config.yaml
translate: 0.06
targets: ["object"]
num_classes: 300
norm_position: "pre"
mlp_ratio: 4
qk_norm: false
parallel_block: false
moe: "expert_choice"
drop_path: 0.1
experts_per_token: 1
width: 256
one_sided: false
max_steps: 11300
lr_schedule: "linear"
final_lr_fraction: 0
Rows from block 3, named by matrix and row number. Rows with one number belong to one attention dimension. Each number is 128 + 24 x the weight over its row's rms, rounded and kept within 0 to 255. All counts start at 0. Numbers have three digits each. After the name is the row's rms in percent of the matrix's.
# v: attention query, key and value (stacked) (model.blocks.3.attn.qkv.weight, 768x256, the v third), inputs 0-85
# proj: attention output (model.blocks.3.attn.proj.weight, 256x256, transposed), outputs 0-85
v.15 097:129149103114150109099161185186147139155108111150123123160106107152110166143119089143062117127128113134145152177133091100135102122131130104105132140086120104157110125131135112118113103115159114120118133088119138078140122116101122139070150135133112111175155100
v.16 101:132129175096130103107145136126146136161103152098114120141110104142144137117089140117161134133101108132122138131125157115122126123074145167124142143140122086135147151115129127130140127115066084119130127105168153186163136146094125132133138141116156143170153086
v.17 096:126103141146122091143137147115133104165109112124100107162135138113143167135166100141153130145116108136126106115109183133108116129111134130168151148119073116124137121155167113173119133173128144106144104146122087083116125108179094138091117188153153128114082115
v.18 106:111121153162142133141103105107102106104126145097122109098081137118098091151119137128157115141068118117114115163157114112133134109163071110135128126132142159142146121160128103132156080092130072114069111089084160128135132129107106128109159118135148156127131132
v.19 099:159095104117075123137101139124111135103123173143114146135112106146129156167178128113103158120161137149152115130131114092117122106128084138139119146099108107145132143164108143161111152100136146099114105162123165177107105102157128093089168093130123128134141141
v.20 101:103097103122117156127150137131142151168114119093125151103122143106118138096093179120107155119091152143148110140120085124128105151150105140118127193138104147141107146086148133145146094141129133141151113151155155062146107149129118140128104126140132102104151167
v.21 103:163126138146141115110164099163093102115149129115109130163117131135119117137185187159144131151136162129099087120139162137134146129132153128142137087136166127135111134151160142116147122122169109142150131117134113200127147174128133139125114157117120126152139132
v.22 109:117142130181122085113080153138094086114103131131116094171140072129187140107144108111066105133121106122124130169154144155096114078161096113116117175127168116140136180122150113114186167116138115131090104124122142131111132077138115126145146094126092090146134130
v.23 101:139127115166112112184100113154101137130123150125159144117124090131146109084089134140117107115115133083131131151130132108141156140144147129163135150130132159104100179171152105173136113106100118144119149128155139158125133108103136138149126131118135104134116142
v.24 103:072161125154151134110122144115142152104124165106116130138128087117124102147111125119164104095180142136109121111144179134163108144117123152111110067115088126099126113121114098124113139105117162160166109130136137104138171171119147154141158139131124161131149147
v.25 105:131109172139095113109131115148150150112138128146157134139146085160118136130136167110147143112127127147100143114105164111115118154111148127077127136155132102125076113125147139125118140122126135130119154156084104109127152085114100111127096167110130174126138149
v.26 103:116157091092097123132138183140148098138118123145110129121113147117151108090164115134157126151122096114147109105116121168177139087107146124127121127137149109134124169142136120121156102106132121154124116126161136135127117104096111145086086109143083133154109109
v.27 104:147145090132173109123138135127126149139133191132119108111155077126140131145143188125146149126119161117130114129126136137125121100096120123127157108103116173152099162125139115112127125135145130092107127164135140065134143127131110095135128142138156138129031109
v.28 098:144113083111126189108115134172107129150134155160096110140137118136154155094132145111093127148111177098142095124137085101148128181123162141048153167143076153137139155134111145143132148117150136122107142128111149135087152111142126100112106149108141116114159128
v.29 095:148099155121132169108138107108132101111133104125143136128151139134147127140133119140151125130109117097177153107076141121095123140143121157139139105136096093129105141134152129169110106137117149114147103119186157117157132144183117122114124155141110137140106142
v.30 105:135132120108128108144159102123127099170172123114165116171139057119128119121146151138186145097121162094165134142129112130094067139130101131078144100097125182127122124136064114154179089134112154135097103150128118153091137171138129136123144115139130083143115145
v.31 100:092096143166156171101155112135126132111126104098069152155160143126167147144128102148159136121142152108098115116131187133085135101152157120126094086091134149157134106145092094138140088095159113115111123134125133108074154108139122124153111133120122114108143150
v.32 096:132120103103138108128116170087152143109136083091073130115130112115097127131107126119132140084122113121069142133128114105122162084106100161142137080160145179127157131141164145112095088165122139138129135124123128120137121196147135140121123122118115129150115119
v.33 103:147111102117149139134094140170144123129090132156130175132149110136112144123147128109094182131093167126142125099166139113105144090111143133105113159139084119147099138087108131107169133146142132114101112137111132111134111103151109128168134122159110118145119101
v.34 092:123138121121129136106112160090154160165127151131152131086158143147113113130110171125122156112170137156157130117106143154215127146107120110148170100096118074166131180117111090141126158121107187130109080121105084132124193113142131111151131105076125112142098190
v.35 111:128106109101110113135112107121130111169129111155104177099136142090154110137132123122162141101118116091137110118118182100144165122055100134136102103112182143120153149123101116131122116123118158123089140142167149121098152121165101107162108165141147107118143121
v.36 107:084097143084121087154126168139143130159138108112144132141145155134089164179116156174131135129118116105078133177123118108128123173130115137151124108144148117118097162122116136162106099129106107118118127110160135111121080181125079108127134107143133097127121139
v.37 100:154146125094117161087127153124128149118083111105181075169146130160118136123099133150143113102143121145087143163090131124153155151096197146123175130115136169128168157116134130171166082119118119076113133115143134126115113140128078124128156116114118131146141128
v.38 102:134091163079142101096114143069080108099137142154145141168124116157130099111113132152139136097124143114109142123106098113184061119129167163131109144181168102157143148099121111147165134126128154140118125109139101139143122095161151154096129175077093161145160119
v.39 102:099112138157069125164166128107110135070110144140108153130135154127138126120153068165127160121105120145110142145125130107134137125129120137112103136122122126143105176117135147104129146137070136083136174117125136152089114182135151125087110128110160164143102172
v.40 095:071099059116097116093135085107119097126107121094140095132132090136164129074114168122141114176152111161130127082156130114129137143096134129125142156096122144105145117123145131116133147129112134138154108102130118145150177118143150115124112109125129154132105112
v.41 097:129135136123129139140124110112162150124173127123138132100133170164150165135123141152084137186137146112161147102092136135123158129142162142131113143094081164132135117150142156135130123118098078158134120199116115159101112139171193124133136137121169144109174152
v.42 098:124136126134095121165117143133129125136088161116128143152116144120109099086152116175161146128163117140149089134156120117133120149135143138097180110128128115121144127096169110089147119118198127109163133125083115082145156125123134132130131139169148132158166114
v.43 097:107184121095161134094109149137164123148090133103110121093144155121169118134155142126121089131118132091146087096143142101103096138151120104144142085124130093149136105128188132138149099083122103178140150151139139147126129150108162113108147096146131087123121155
v.44 110:116164132134091155148104107121095161127127140141152112127131159123107134150150134080155119149127117121093163107143136115167133108120127083132100128124132124176167103124124130149106096156151144151117110108145135150163098150168089157138111132168112137127119120
v.45 106:188115129123122109169140146118128093146127091092167100103093125138115087077146124164111162114115128094128154148166132144156153089139109125158138177135144111096091072120140137088133180147079110133106135130083173133104146135088125111132069110152079136135167096
v.46 100:107144142065155138130099137153123122083135094156119084134102132159133136175157149155130179174141140104116089084139126105157104128128106094142138144087096156120122092120131124142158102118120140147149118152148169117157144149132122132086066148162122127105157156
v.47 108:130085139134139128107139124113116122108149112087149142159097113155136105130120083128145123070135117135130099103134139135124125117139111144131147084114147163105117139133125111145146138149125147100126126113143153085083179134119105121152150110150127123129111152
v.48 095:106101159143152128114133131181127126139098130143086138117115120111129124140121114106117094091170112133093136109160125134129154108082103103104102136113156082130110113139128128092109112118135133179138104139109156141124159127204191154147162140128133082146134124
v.49 101:148126164177097131109078102155151122140133133137154084106148135112118103141111080165155122161128110126132132150131125135121115140123116126100118151118180111118191161108137120122140148151066150124135160135130126120137121166119136153101124123113131158130104167
v.50 108:144122154070122175128140129140119131080145121092147166123163113146158113096142126148135170129110114129150114133118100116112149126112115123121136144125139077128111155156126083101114153104093130124085122145145085132129162142167079155120102139117085116140126123
v.51 108:121145103109178123116081138144153134147085125131121102181114179099145137129110152158122134114153123128162155109117107168141137095165130130084097134160118127133160195110119174153171181117147136136125103126114141131127142088133077128100111118090167133145160119
v.52 097:078102105116095117135139126060125115150166141096158126145164144151145114125089127144122144158148146108109154149119139082111172138119171144129106170115105119148124097100125180112097132104157158132147083130115135140104121149127129136119131098144174155150136159
v.53 105:134141118134124184140161139100150160120137133093141128130076139130101091097110106110107134114114154131121133112137154128131076142131109108143095143134126166102112125079138126111142145099133158123155118093144082148112128075111123158096081105126095088143133153
v.54 109:137141110092150098095136132115124172130102146116144185129095128154128122134193136128169120106143114089106132152122094134146112186103130116157101115117145107130085131082141124155127124076134122106124130123138134137124135097137124142176111123123139126144139110
v.55 107:105137135116101116089126096118143112145093135109157139163167137117125138118089143097063127170091127107139085134126143064133120144128106127106134113113120154131063127096143098107180137157129152133136158103194113131087114159166114112168154152132135136110080151
v.56 102:153146124044120116130110105110143093132119143123112135134107170172083164130159144123182135121103136094120138162115177120138148109141161157085120137119117167117122133121088099185133105162110111062105134113173162096126138091113117123120096117184126100093176105
v.57 103:147131158133119137166139156109127132122137151130124126113103133143156102089115127111133124086119098160121160124130107129157138114135172101090115111150125103127138125098186123107102130205128115119162098118156135145123142118128133129103123103132124151132105144
v.58 099:134134100114126128128149140125133121112152107190149093130142145156189148125127138129118141135150114148154107127117098109118115158086153107140126134150157139128163112157115114109148103158141110118146147113188125116131152106095105114127131152110135116122096082
v.59 099:122107159085143111137141086159111133198151126121096121088162112124117199101120120143144118120132104140137140098152130185089117117111108124145144117149106130109140160169151106107153119149090080115154129137155136108124116133142126077125138139131121133118149125
v.60 104:142127169162141132108150169118143154117138143150119107144143137099088120140116086134182109143097147111179111117126096153125133130168153124101096130115158158086141100137131143158132100141075135138117140121114139125120126170091125164163112082132187125175138140
v.61 102:115114138117141116097106126132161129138100126140118147102125124135070073146146153135151113132130114141105120099161095104175112140080137151170133132122080103131158125128112111120109147170121165153171116105116111121121125079148118148112102140100169150107105148
v.62 095:130153130124172109105104131124169145145124128070094107115132134142124141129130148139174072123131112168110131138151135085124112166143143138128102163131101132158108105144130122140156157176136094085101164136106120137142104110106162138112118091142099120093109123
v.63 094:142117163115187170119093096115123179137124116132160164125105088105139104166114168145137167149120133159149131100141167111108100129088163090150132132132130166107141110108102087140146100122128143119143096114103099090090098138159120117149120102151146087168094138
v.64 101:126124117104136088097110143085115102145142126139170111104126127152111135107112082122155139115141158170125137154161097186120113143112152119150137145147139187122137193113187148180092098115093122130132145175106085119112116135077142075105129105093117118119108147
v.65 103:122100126158135094114152100141120103113131074163173083085153127126133116110148088112091095119143161146131163132108141103099137122136122162074101107124106128157140110133155146129140140106107112139156142149125153172120152080104130146098083149187104121120096113
v.66 103:100108114094139115107170123136135132144095115125095106135106159136170124117114102135153094108116138112154123126121142085120087150094131110133114122134143128052092119140128115142145125171176120135120128105149144142174097151151150103149116176150130094105118126
v.67 102:143100108163110147123127108104165076119132081158085139081136130130145121120107107142144137165148132110117135145119125090146143122135128107163098141118078080138150154134155125091151144092127113097071175141091102141071151144139119118141153083131148181118100118
v.68 107:136130117159134107086133111107122153119147158142115088132104169130166138129111103155130128100172154125087122137138155087109138144164101127152142103112116123164100139154180125146136096101096113115097073186104112138122063113163159156094110114127129136123093145
v.69 111:127174169118120124084152133147149122147147165139151133119107129126144086118101107122127150163118141144122124144120126194140123129150131148170119112112154083126087114103123121141140119143124163132116141146097127115139176131152143146157124116124146169135120160
v.70 094:148138153132134103093115136115123099160145134155128181115141133078097118137093158137104096095134143100138180099138141143083163130082155167154145115119140143136135120146121137135134096123136103130104127103144091131125145144180131122158098136153133168134165140
v.71 098:125165140124090154152148149107151177109079121114142134144106141154108154103122148138145144139108128159130146116139161158157100131149135140134102165113084184124124159128140124129119122101135100140097099135118132110103135085140127126175120121155145107136151141
v.72 104:122148142125126133094123168146144164147076139116147121105146074132183124109135128153174121101161109131135158106109144142130129112141127122113134140095107119167125118120113103146115112153145095085125155100097160131077153173169189103123124125071128143121165155
v.73 103:142139087087140163117142163142129118122104124136134152125074143125158129132154130149142136131094121119140117141099117136127125124139115143121119155116105088080120060153120109159123145162083074167144132151108099112109158128130159135112115152145120112142123129
v.74 099:086111139110126082146140112148129141094117102146121139159117115159147168134105108155110108104147136121145191144135091123142101088138187122145088100106141164091145154147129121124135158148095108134090198131147170148170144107159159078114128121153127197112083098
v.75 105:135118119108150145130134096126125183114160116106120124152144154136153132117088137146140119090110167052142100132114199148146134100158126129161164119153124101100125112143106132115171128114138104088117138101113170112152105153093114163127173121093103120135174160
v.76 096:130133096088141098185111183168146115118143138118147162129111113126157115170128146165140098104118093114124092137142184137084138164132157136118105146137157162156112086123099104149120131162161101133113149196129111123137114186139112106139180144119134136091155158
v.77 094:126076117161122126119103094166144113102135125074110152146155126123164113118115177114151134145117108119128133145136131109151148163123129150099147113135167119108146102123137117133140092132137119120179120132105145125087118158112146118148169148139115155122123133
v.78 094:102124145133102159126092140095110144178116139157131115147158162125132113121146129108122129150139117130170093124115174118111173145145092143146114133151142168122126127107128121106103158170126124151146164143084161099153105191127120137129138174097091176107118099
v.79 101:132105095134103144111103136177125150142102126111116103082071140130078122116128134127143133137160110115151123114160136172099145127122144080163117120135119149144200070158142122152128102093128162131181119165089116125088135139144123152137125136156127174109123117
v.80 098:123122125125144116122125146117145135142152125124109090137126104108164181099100108139118145154163153120106134153109105124120138147096147147121132122118127153083126109077152100093137160152124124087119098104133127154179133101128193140160125171171133127109155114
v.81 100:108162116130139119155160139073115099137162155127112147154108156155122141096171127106103129118130124105123126104158147101160119108164154135138142124110130080100129116127104125147128131149146090127150146122123131128150140119132141094126085139100123157114114155
v.82 102:115178115122133155145112112161115152137097134155162116129058156121183123157156143126162161126126115142121111097153127123138119127154110120122130116062196133126164162129089162159117122149099144123101186123169114104175088129110149133155188162150133124130141086
v.83 101:096131163129118107119115131108116149123138126130151098138088143120116122123167151114132120144122138119146136108125141121140106123137154119104116154119137109136128091127135165147101123112113164114117137184128155077115154162134133144146110144138119156110148146
v.84 102:150115127148100142130070149105095096123091132167125144106154155099136149138140113123116119139125125164145095164112118124174124141138069127105131103157147123084166131115149148138155157051128145129161134070158132126173126081118169129135130142111125072171146118
v.85 096:158148075149127125121112108138118131145110113096121101144111124145127093163118096096144156170143128157113152175141090147147121162130158125124118147197136141079123134100112127111062115189143146144147116145131122117114140114117086116142143106135078127121140139
v.86 102:128150106117079150153145088160109134155138127114122168089125102160099147125127138141133110108136131197113128099155127119135079126116108114105115099132152142184117126115117122125085131120075138107137107120117124137124108132159116130099141131150156147174111103
v.87 095:089102139110153102166106128129135096186090123125108141132170138121125139138181069110156156132106135144085160128155146133100163098144100097108116098157144146125155104170113121099097106131128151136114119146134141075184098120126057132133141088152167147093128153
v.88 100:101123136174127146098111087139143085096165130171097117107076120117103151127111085101103180116124086096134160159118137141166116138134143111126122147126147128139156119132112139108146119113132114119171136135108100110125113094196107132148129129154115083157122119
v.89 101:129080143130130123152175131122094130172152140188129098146103067133110156186133117115111165168063129145116144106106111114105115142154170188126177131132135109109139141141121153159123182139095131122125153122132113128143143144161108119141124118142150100125103148
proj.15 095:131098109142119124150172124093131078124126102158128139174107130155103103083131107156115112089166122150137142096148173129143124129125137118100172133090139151107151083097109167107087175128137156129131116147114123099128166126147154146174090143111108125116126161
proj.16 103:098128096172137150105154100144149095137119120135108136180152176118137126129142137167095092156125151130142171118112126134105149115122141116117112081134138115137117122160174166147106098125160142073094088131147168202090128114102114109101088121156159099099086147
proj.17 100:139148146135126104137124118088095130173136167140126148174184119165122138156121120152156160154129131106170113173113163148109168129138134156161115089149125119114104169114078111132150123134095103125107156091111142129160131133155155121132108114122077139105152121
proj.18 108:161127123163109103108135163146184125116158148214166098106117125108136156126128148153140076124119161139092145148120131092109136066132108126143135107103146114150161143088141144132101116073136124134165116102148140119155137104113130169148124167161100140126119156
proj.19 102:098112142086139157093170113122177126107156116132134125145130109117141126134081130169121135151147132150139140186118120135133142124146112124140122116151141136154117121093123137114140158133110100162117121075103129125142107112139131149089148164121124147139155124
proj.20 099:127100120122138144096107176133139138099114094181145130167126109108115112167137129159132147108162115138094103116140079111118153112147162106157088168091136115122134109162144100085118119146099167096115145099147099163119151098120088097126144160152131112148114130
proj.21 106:115149119141104126139148118111152075110145138091153081179141159184126167183100146086143120159138097123183148130141160147106116167148118183119101152125157128149158111142143126124098162119118119176147144143136167120148141126130142138119142119140109133127146119
proj.22 105:079105112141149124140132114074151129171131125135142176060123124110131152138141110131123147156121121126132125133130140104114136140118102141099112130113086118142144151141143121129089154154109156102131118128122116131114105143082092128161134136132084119125153084
proj.23 113:134110137140131112117123140102124105133142182091108104151148147120114123140159162135122140137130154132139132123108134120123141156134137125092101150118126134165135133122095141142109120136179122150115124127102139142080134153115136165100153160163158142105123118
proj.24 107:112111079159134120113100146140126157097133125139124134061152139138126123120135136103112154096105123126113139113137134118097139110120139126084128154083132114149168151127130132132125128116134144143099124153142112138171129133103102132125175120138187070117094128
proj.25 106:102091126149114166102139114126094079140136146112152123156116155124124069117111139112158120151125148137113182135161100158153144128110110111121103152110158130132102157128131098097103114111123127152115129118151109168113130140112095116172140139158158105121154137
proj.26 107:116170125135121092108120128102101146129149088082110169149155157120130140137126114120174120125103141170094066176142150085128109162128122126116098065123135167119115115122110118130156113146119132123105163115086191116119112101130107161121156114147124154108118157
proj.27 112:157124157124131094085102118106141147156146110139142123153111072146153149153165150128135137123158146107114133156115102126125093147125144099132131103125158093095093115132118089117127143127111061100163099110130095094124131115158134160148143131201153158141132130
proj.28 104:198135126124090132118143127147083136111092131127142136142108134155140163149128119127154134141146128153131159148126126114155152137122147140169124165164110120138119116158165117131095133153113126083101112127154148150123137128148135121130107151135143125139120155
proj.29 096:131145126137118141096143120112182116155098107114162146156140186111108136116112126116128100146127119087141097155115110156167165155127141134188131160117166092107127135120151152131082102092138107136131097124085197174136072125131134143152136112172095126143156177
proj.30 107:107110121148165103137131112153090157108095137104154164114119081114107142159157125120125124165106116162121155103121113117114103184147105147160081118142131100120198142108093136134132154144111118158129120142147178146143126085105160145145157099114139152109084102
proj.31 102:159138145163150113120083118116145108128206129131141101156112121156091168137135140140131136150128121149108125113143087162151123129127150137131125117162131094147128137122155162129139131139086132150136115100185128156135111113150110122110110174134141124119132174
proj.32 090:136128179107127107157141120094134122110160156135115159142095125073150113139141103153142126074131147117146188132111188112178121142171125104116129110111127154101135114187139112113117103122161115140094151113147110118129151150098132146149135145091128117102126093
proj.33 099:106157149150084138120125116070162153140127202107168091108163139140168129114142152159135108112132162131132106083108115181101098087105142116157153131142144145127100127159137148093106149108147127111176147172153120128093147174138138117130180161123152115111132163
proj.34 093:139163131105144147098139142121161159142151145139114120107124085097137131111116145141117158141145140129112122130145113094097156127152129086111151157138126140119151130134113105112140122124121146096114130119123142076121157146083117173155078099110134155120132089
proj.35 108:146109149114160126123113119127116108123154123113123068109128105141124099131137124161185119109105139141140123166112154118135138201140130118152125118108145152125168181202177148098129124162159155142099133162145140142102103147114154122151136108183141129134116145
proj.36 114:152163103098123147174120158132144138100156092121153125085161143106140163102110113123106084168190109165068168076144121171085130139128150120138160161110156119110095130151136115145136152120154145104146132107168083140076118091129162115091114120149098134104133108
proj.37 105:100142087111102121189064121111169101119109178140133112166087133160141134101110120111171121111089130109139157151135096120147160111122095149092146102130121123117094087164099122132122114173141111141114113149178104124114146171117126125154129102164135142130102156
proj.38 102:111120142108143150127146145177117152110112176125117136139152096158140121094091134109098124168133125107146176116141150101085097108114146100101084137158098148122142067123143131169094117080139101125134128144142178160132136122131128147163154142116164105147134195
proj.39 099:134115129089112144121115129150123119164081117151149164108138163113128088129131142112133118175112086116107132101130131185084107139120126122122117109124113168121133159162128126101115092120165127132164099137119115118094138107108132080133132105119140138122119087
proj.40 097:177079173127102175161135083153108148106129133150131156171143081113146132165097111127096166104134105145106144106136126151075096128121137127116141097126142128118159143135111094147125125157113126090123130141151163115128091133127130116126072135106168139135149110
proj.41 099:173153112156111116168177123095139139119197143147100093096138113180127150108103144096150107148197127133118116126129142130184156143129126139134122144160128165131098132148113089093109101115119112132141093127145143131126079105145135151141148117142093125137149143
proj.42 100:105131112111125131134137126108095185112112146108159121116122148132144101125118145112143172124135103158112116086119128129130146145103133167114151109118170130128123121124160129106143174147118138103109140155153111095177124112179109149130127173122187170102100137
proj.43 100:151149147153132112130150118160130116116100151140116100154114154113118170160118115162193154095162110118125115101115127119126090156108094104100147100132137152124163137142158140169123125135157094134105075148173131124102126147133137119108103130157141150121151059
proj.44 107:128107118089119135113087113159155131155144148153174136084125141131122103110117135113095161080108150106113145126119098141131087131122143127129141156142146129118125157142133116148101124132142121139115136116064134149194103181117145166141140149129103123116076134
proj.45 105:110113121127142126099149132137086084105144123146144154093153106117154091105233136121120125106091129139101123142152120110105183163121138122106135137085135152121118154110151156143123112132090115107096116109123109126130136146148137130137155127110111162100134126
proj.46 102:097148136151111130147121104112110120100147133139121127145113116143133108127098143141164141083132127113181126144090175115101147138139142114112140148050162096138152145137150075115186150151106105129174120158125118132155068098096155132155178157092082152134124116
proj.47 102:120107139122165118153132141146112129141100108105134165142130160105136116127158118094085183144112094107096114146117113111118104116132165147095142126140079104165135182155159137138133109177082135144113137113131085160137106126149139133120112145137181143100176097
proj.48 095:129116137167137098096086144086149181116171102153167144125100109128117136078134132155124151157111094125126080090129164137124121160146145140143120098156068128119139134131151133091134169097156171120103112149123125117104108153159123122117138149131133130129115143
proj.49 103:149124106136145108121168107169123148137146143137147143156110134168137123102116082139118155110145135120113146109127101152128121192125094175108147135075138052154132116149134141119142132115177128083093181133140154114136106118090128149153112099117089131113112144
proj.50 111:136140133103109172090115120131104078117127165132100132119081144128117119099078114091156090169150145106135101121159124112112121147141112115127123162113118115107154130166169105107139137093091171099167118157107109182155109124126140154128122111151145131132157159
proj.51 111:159145166112114100120138163139115108118105138111142140131127116129138133150120092108132112100140146169105155136120150107151125186146095103189124147110137125137175118112130118126143117063111127114145115097164125117123127126137118144131113108151125159134116145
proj.52 102:154152148103143165163157130107120144118151175154142172118096099118130082119155144152081108093146102110127113142146124096121145104161161142108167099085142156116118193137118138136117156127106120126125066126103145117107108106137130156154137131139134081126144096
proj.53 102:181104162099124120131100080179110121149105111090134101128127127107134122144150112137115083105129125107119115154139129130124116159109146122138132117140114168119106166123133110127159080094094142191124175102127115171171166158142135085121117167145130156118121112
proj.54 109:104147144139150100109119116099118139159165122097104096129118142117108149163117087103132096148122134115130150112127101135066124141135094124090135123163128126103153111159127122140099154162141110171116123131148117115164109130171123121096117113149157146150083109
proj.55 108:134127137120131149170120100125108108096109136099130135122095124127127120105123124155123133121207109105085117135102077109106133120151087134135136182117109104133112181152147075166131135132121087124138130068109159169127127131109132117127115101128137095122154142
proj.56 108:120144122155144096134147158125146131117100138134126125119125096141179066102128142115151146117127156133128144122085114118130116141119148123148148128120175140176115091150129167129145159142120111058096114147128116140122138112098151135101132140118082116140147140
proj.57 105:095113181124129153140100139140131149099128098147152127103099183137144106122139143139098157128154132123121095149183101106111102160110121110158101120126123155163133149108119108138105076129147163166150124166096115136135128120153128130103149130126138101105155141
proj.58 098:124111176138085105130140126116146132143110094138076135139139130121101158091083137098135115144129156137151114113111137128120087131158099109141140092103138141129103135099076161103109107162147169151107106132111181147135148146107172146146107171094127116105140117
proj.59 105:126156075093117100120163172148150140126116103140109180149098146179124143109116143170105139139120149101140157172127152111125141159132153109126116090159092118135097156100146088152103108146096124125112158113174104100116131117120150116145124151124152136127130134
proj.60 102:152167123129162120109121105150128101124129086057146131109138135093081092150124141139114154120147113150133128109104104099107119157147144149167146128108093065148108056117120120108128156118118133158113110124110125090073140136140103128138116110101106096134079107
proj.61 103:127150142133119141122133147114154109108119144133158119161174098143161137146110134127121106095132119167172085131117177154060115144175123169156139109145138143126151162127124149117169109124175122121102145105136091148182108155145161087104101121092136113112076103
proj.62 101:141120150126087131062130127102116147137097126158083087138111119119134133148128137138115126123159099102158086085124107154125111089106077157139133133192155113108114070113183136127139130132100179130089134097139128115148156142173144138128162121153129126136154133
proj.63 104:086160119149129171146106161123129156115123162112107107128105107147101149095149102091110103091158129112088102129102105111132116118145121126092125086146135148152137149164118142122185111115175070164137185104096127126099214131135174146104138139082122126110117088
proj.64 100:139152159147080093140140130099123163105117159169138120117117112108121124140164119171104111117125113159078108156105136098143138113154132171119098149149078103185116133112142107126168138122138161172168127153124128082135141120126124140150137129119102144137166157
proj.65 094:135129103105109139147162139133089183138162128097167113140128129106155136137089136130131163112116147101161096139155076140151150137136131139113125111120142114107115146126115097125108126063105114102111105133105163145119150112155133140152140136129136167168163140
proj.66 100:110080138169134170176147117093086117129116152123152136107114145120157155093110145110079087138126116104173113089097131093095117114145130098121146117140135128072086147140133131133140126123150137137119110112151141156135136119140158148122166099111104122092080176
proj.67 100:120150126133144131140112147130148173129110173124180121092084137128132094154120123169153102142131150143049131108088128118175127168150137137108152124100141131116126106140133163116097147145171078109089121116165084132101108163122154121154124106138124097136135120
proj.68 104:155129181143099156129123155096151178117146156100125183138149172166195082130137129163133136123101122136113170152101135153108142099120127108201141135112121122145075157144128103103115101118113112114108137208112127087154097169147153138136101140120157151090125124
proj.69 100:105128105113146130171068125095126116130123164121111132121137140149111135108083135160087142124140166121108154115113100137116134125115113123141108143102146174117119118121121108126080154132152119181167139103126165118106121154122094079136127138092105127156112087
proj.70 093:145082155145147143107140126066110133139128174120125121099109113105127171114098141103105149089132127156141142127088169100144100101110077134181131129142123135119128130152143096135083137096144113141157104115126173124165171112146121115152131118099162076146119103
proj.71 100:121101119089103086108125100148137139118137129075144155124093154176136144160108125097112162162098137154143120163077145086130133110091146136101130073145134148169171108108088141103114121185132104144100114139123149140148145152143109133108167123115154137138092145
proj.72 098:118119176150139084134116137126167116111080149134109132089148153108112123136113161121121100142146155131119113150136114106089125106149152084072104113136109123121097085152131136126127139137134120131160102158137127090119132127128145143125120107162103127161114123
proj.73 102:143135076109106085157102099141142080107158098082143149109143126131111120124094123150122132127134116127092143115125118124162094090132126128097139163123161148129096167115126140132113108129113135187149170140164142152114114141100164084142117106166109138135126166
proj.74 098:145150099112130143133161086110166124124145133147173127106131151088163182138161100136132107162117096108090151106126123130154155136119131130118106140094104130123126107081111102119151135092118107138113076144150160126103140129110102132099168112114091086143141136
proj.75 102:120145145095096106152158133109133134108131110177103152164139130149131121120152173117130105105127149158118130110080148135149158120152137130121134162123140129139158100165077159088110121113101149120116116162104098134098148164160160123075143145118103091161107128
proj.76 097:153124110182136112144124162085153116082113091156078125144160133127079112176143133107115149118156163079110124100149100112090087091139143134123136124151112121157112177166144094099114179106103174136106129156155134114126103152110159144159175139120105122120124135
proj.77 098:089121170149137150108075148156123085127165132128116156085165141147098113112088125118140121134107093100109119120151135093126092142103144107134159150139155134153080099106138138102158131101144166115100175147166148136143147104152125108131122161128118128128191142
proj.78 092:140125076111145118163180174161135107118137132119127155147109162089091139131103158131104127092139108111157128179137178103103147103129121171117135130131137122133089111170142136124146180131192144068119148114114101123129155101148112094099118161112135143128131111
proj.79 100:123136160140123125123157140115168116132066101127118079099126117140120130108113129130114150153107158109116151109132112140138121106134123122115126083141124086102123124134136187143081113096118124104146134134102181143141137106147127159151104131141093150140086159
proj.80 097:154131119115148133164151128113139139138143143151153147116127134131142164108119095138153075123078135132170158159151129173118094106144111163142127091110112146145179131121084140135128120124115145134114111153137093148128104083157110198098103126122136124114121099
proj.81 096:107136103144110168109110138175164141133111126120152182099139118101090128086129122125158112094162146145112138127142150113076110102114136155118133138140105113123112104096131120131113123149131120137110085116153122142154118118142117144111132096123168119135153177
proj.82 103:156160090109167158128146098083119111108174113074110154136141133126171167116152155112090124123167105155131178122128128125128176178142123098151083166123129114125139117170124076125117169139141130136189090138137100118137099156110140129142126117119143141149138132
proj.83 103:176136129100134118084114095105201144135140109149114144132093116171070143151170134121124097143130151103104165124130105133103147067137166134090136142131111107096079136110120126087093143128115122141146164136146138137110141150148103122120098117104114142139175090
proj.84 096:113120167122174153139076151118100104135166105106123109145090134090114110137150153118082099126160099137143111127138104164138142153126157151147110104135153096106112120142137155082153115150140135128175121162114122099106138128122105175083150120141126132101173142
proj.85 095:095111112140115144138123140150101141153152137117150132069105165189101132126101125174126135115141150093135138123149089150127167123160131125151159069150151166114119123120113133145152106121113142141120111097116125118099135140107122174105165108126114154149172176
proj.86 101:141133103171123140145146102095118117137150162140166114127098132155181114068142126114105121113109090105160129154132091160169124141109080119070105131127145163116121119095159129145115165154113106151102140171136158130131138165109090124160117116079116157111133135
proj.87 094:141136139174144128127111109121124148130117124111110166109066123137108143127187120083117120105120126101132137119130082132131118143129143112161105117151115144133111145123111073123115158149123129110111130079080119135136098138140109146120090150153151170118111164
proj.88 097:150119089142147158105104144116152168115084099126170142122127109140125099128094136135111125134121116118172142131142133129152146144135131121143131119134113066113153195095093125142127131131150090127130140103135113087157101133115114129124111107148118108122102120
proj.89 098:086138124143142165098115084095112102139140098166115122093114147140126129168120135129135120141119095102077127111148125129133080152161132095141122150120133132103152076159149138133151134110134119139114122126169130113091128124112133087122109114087136089123109123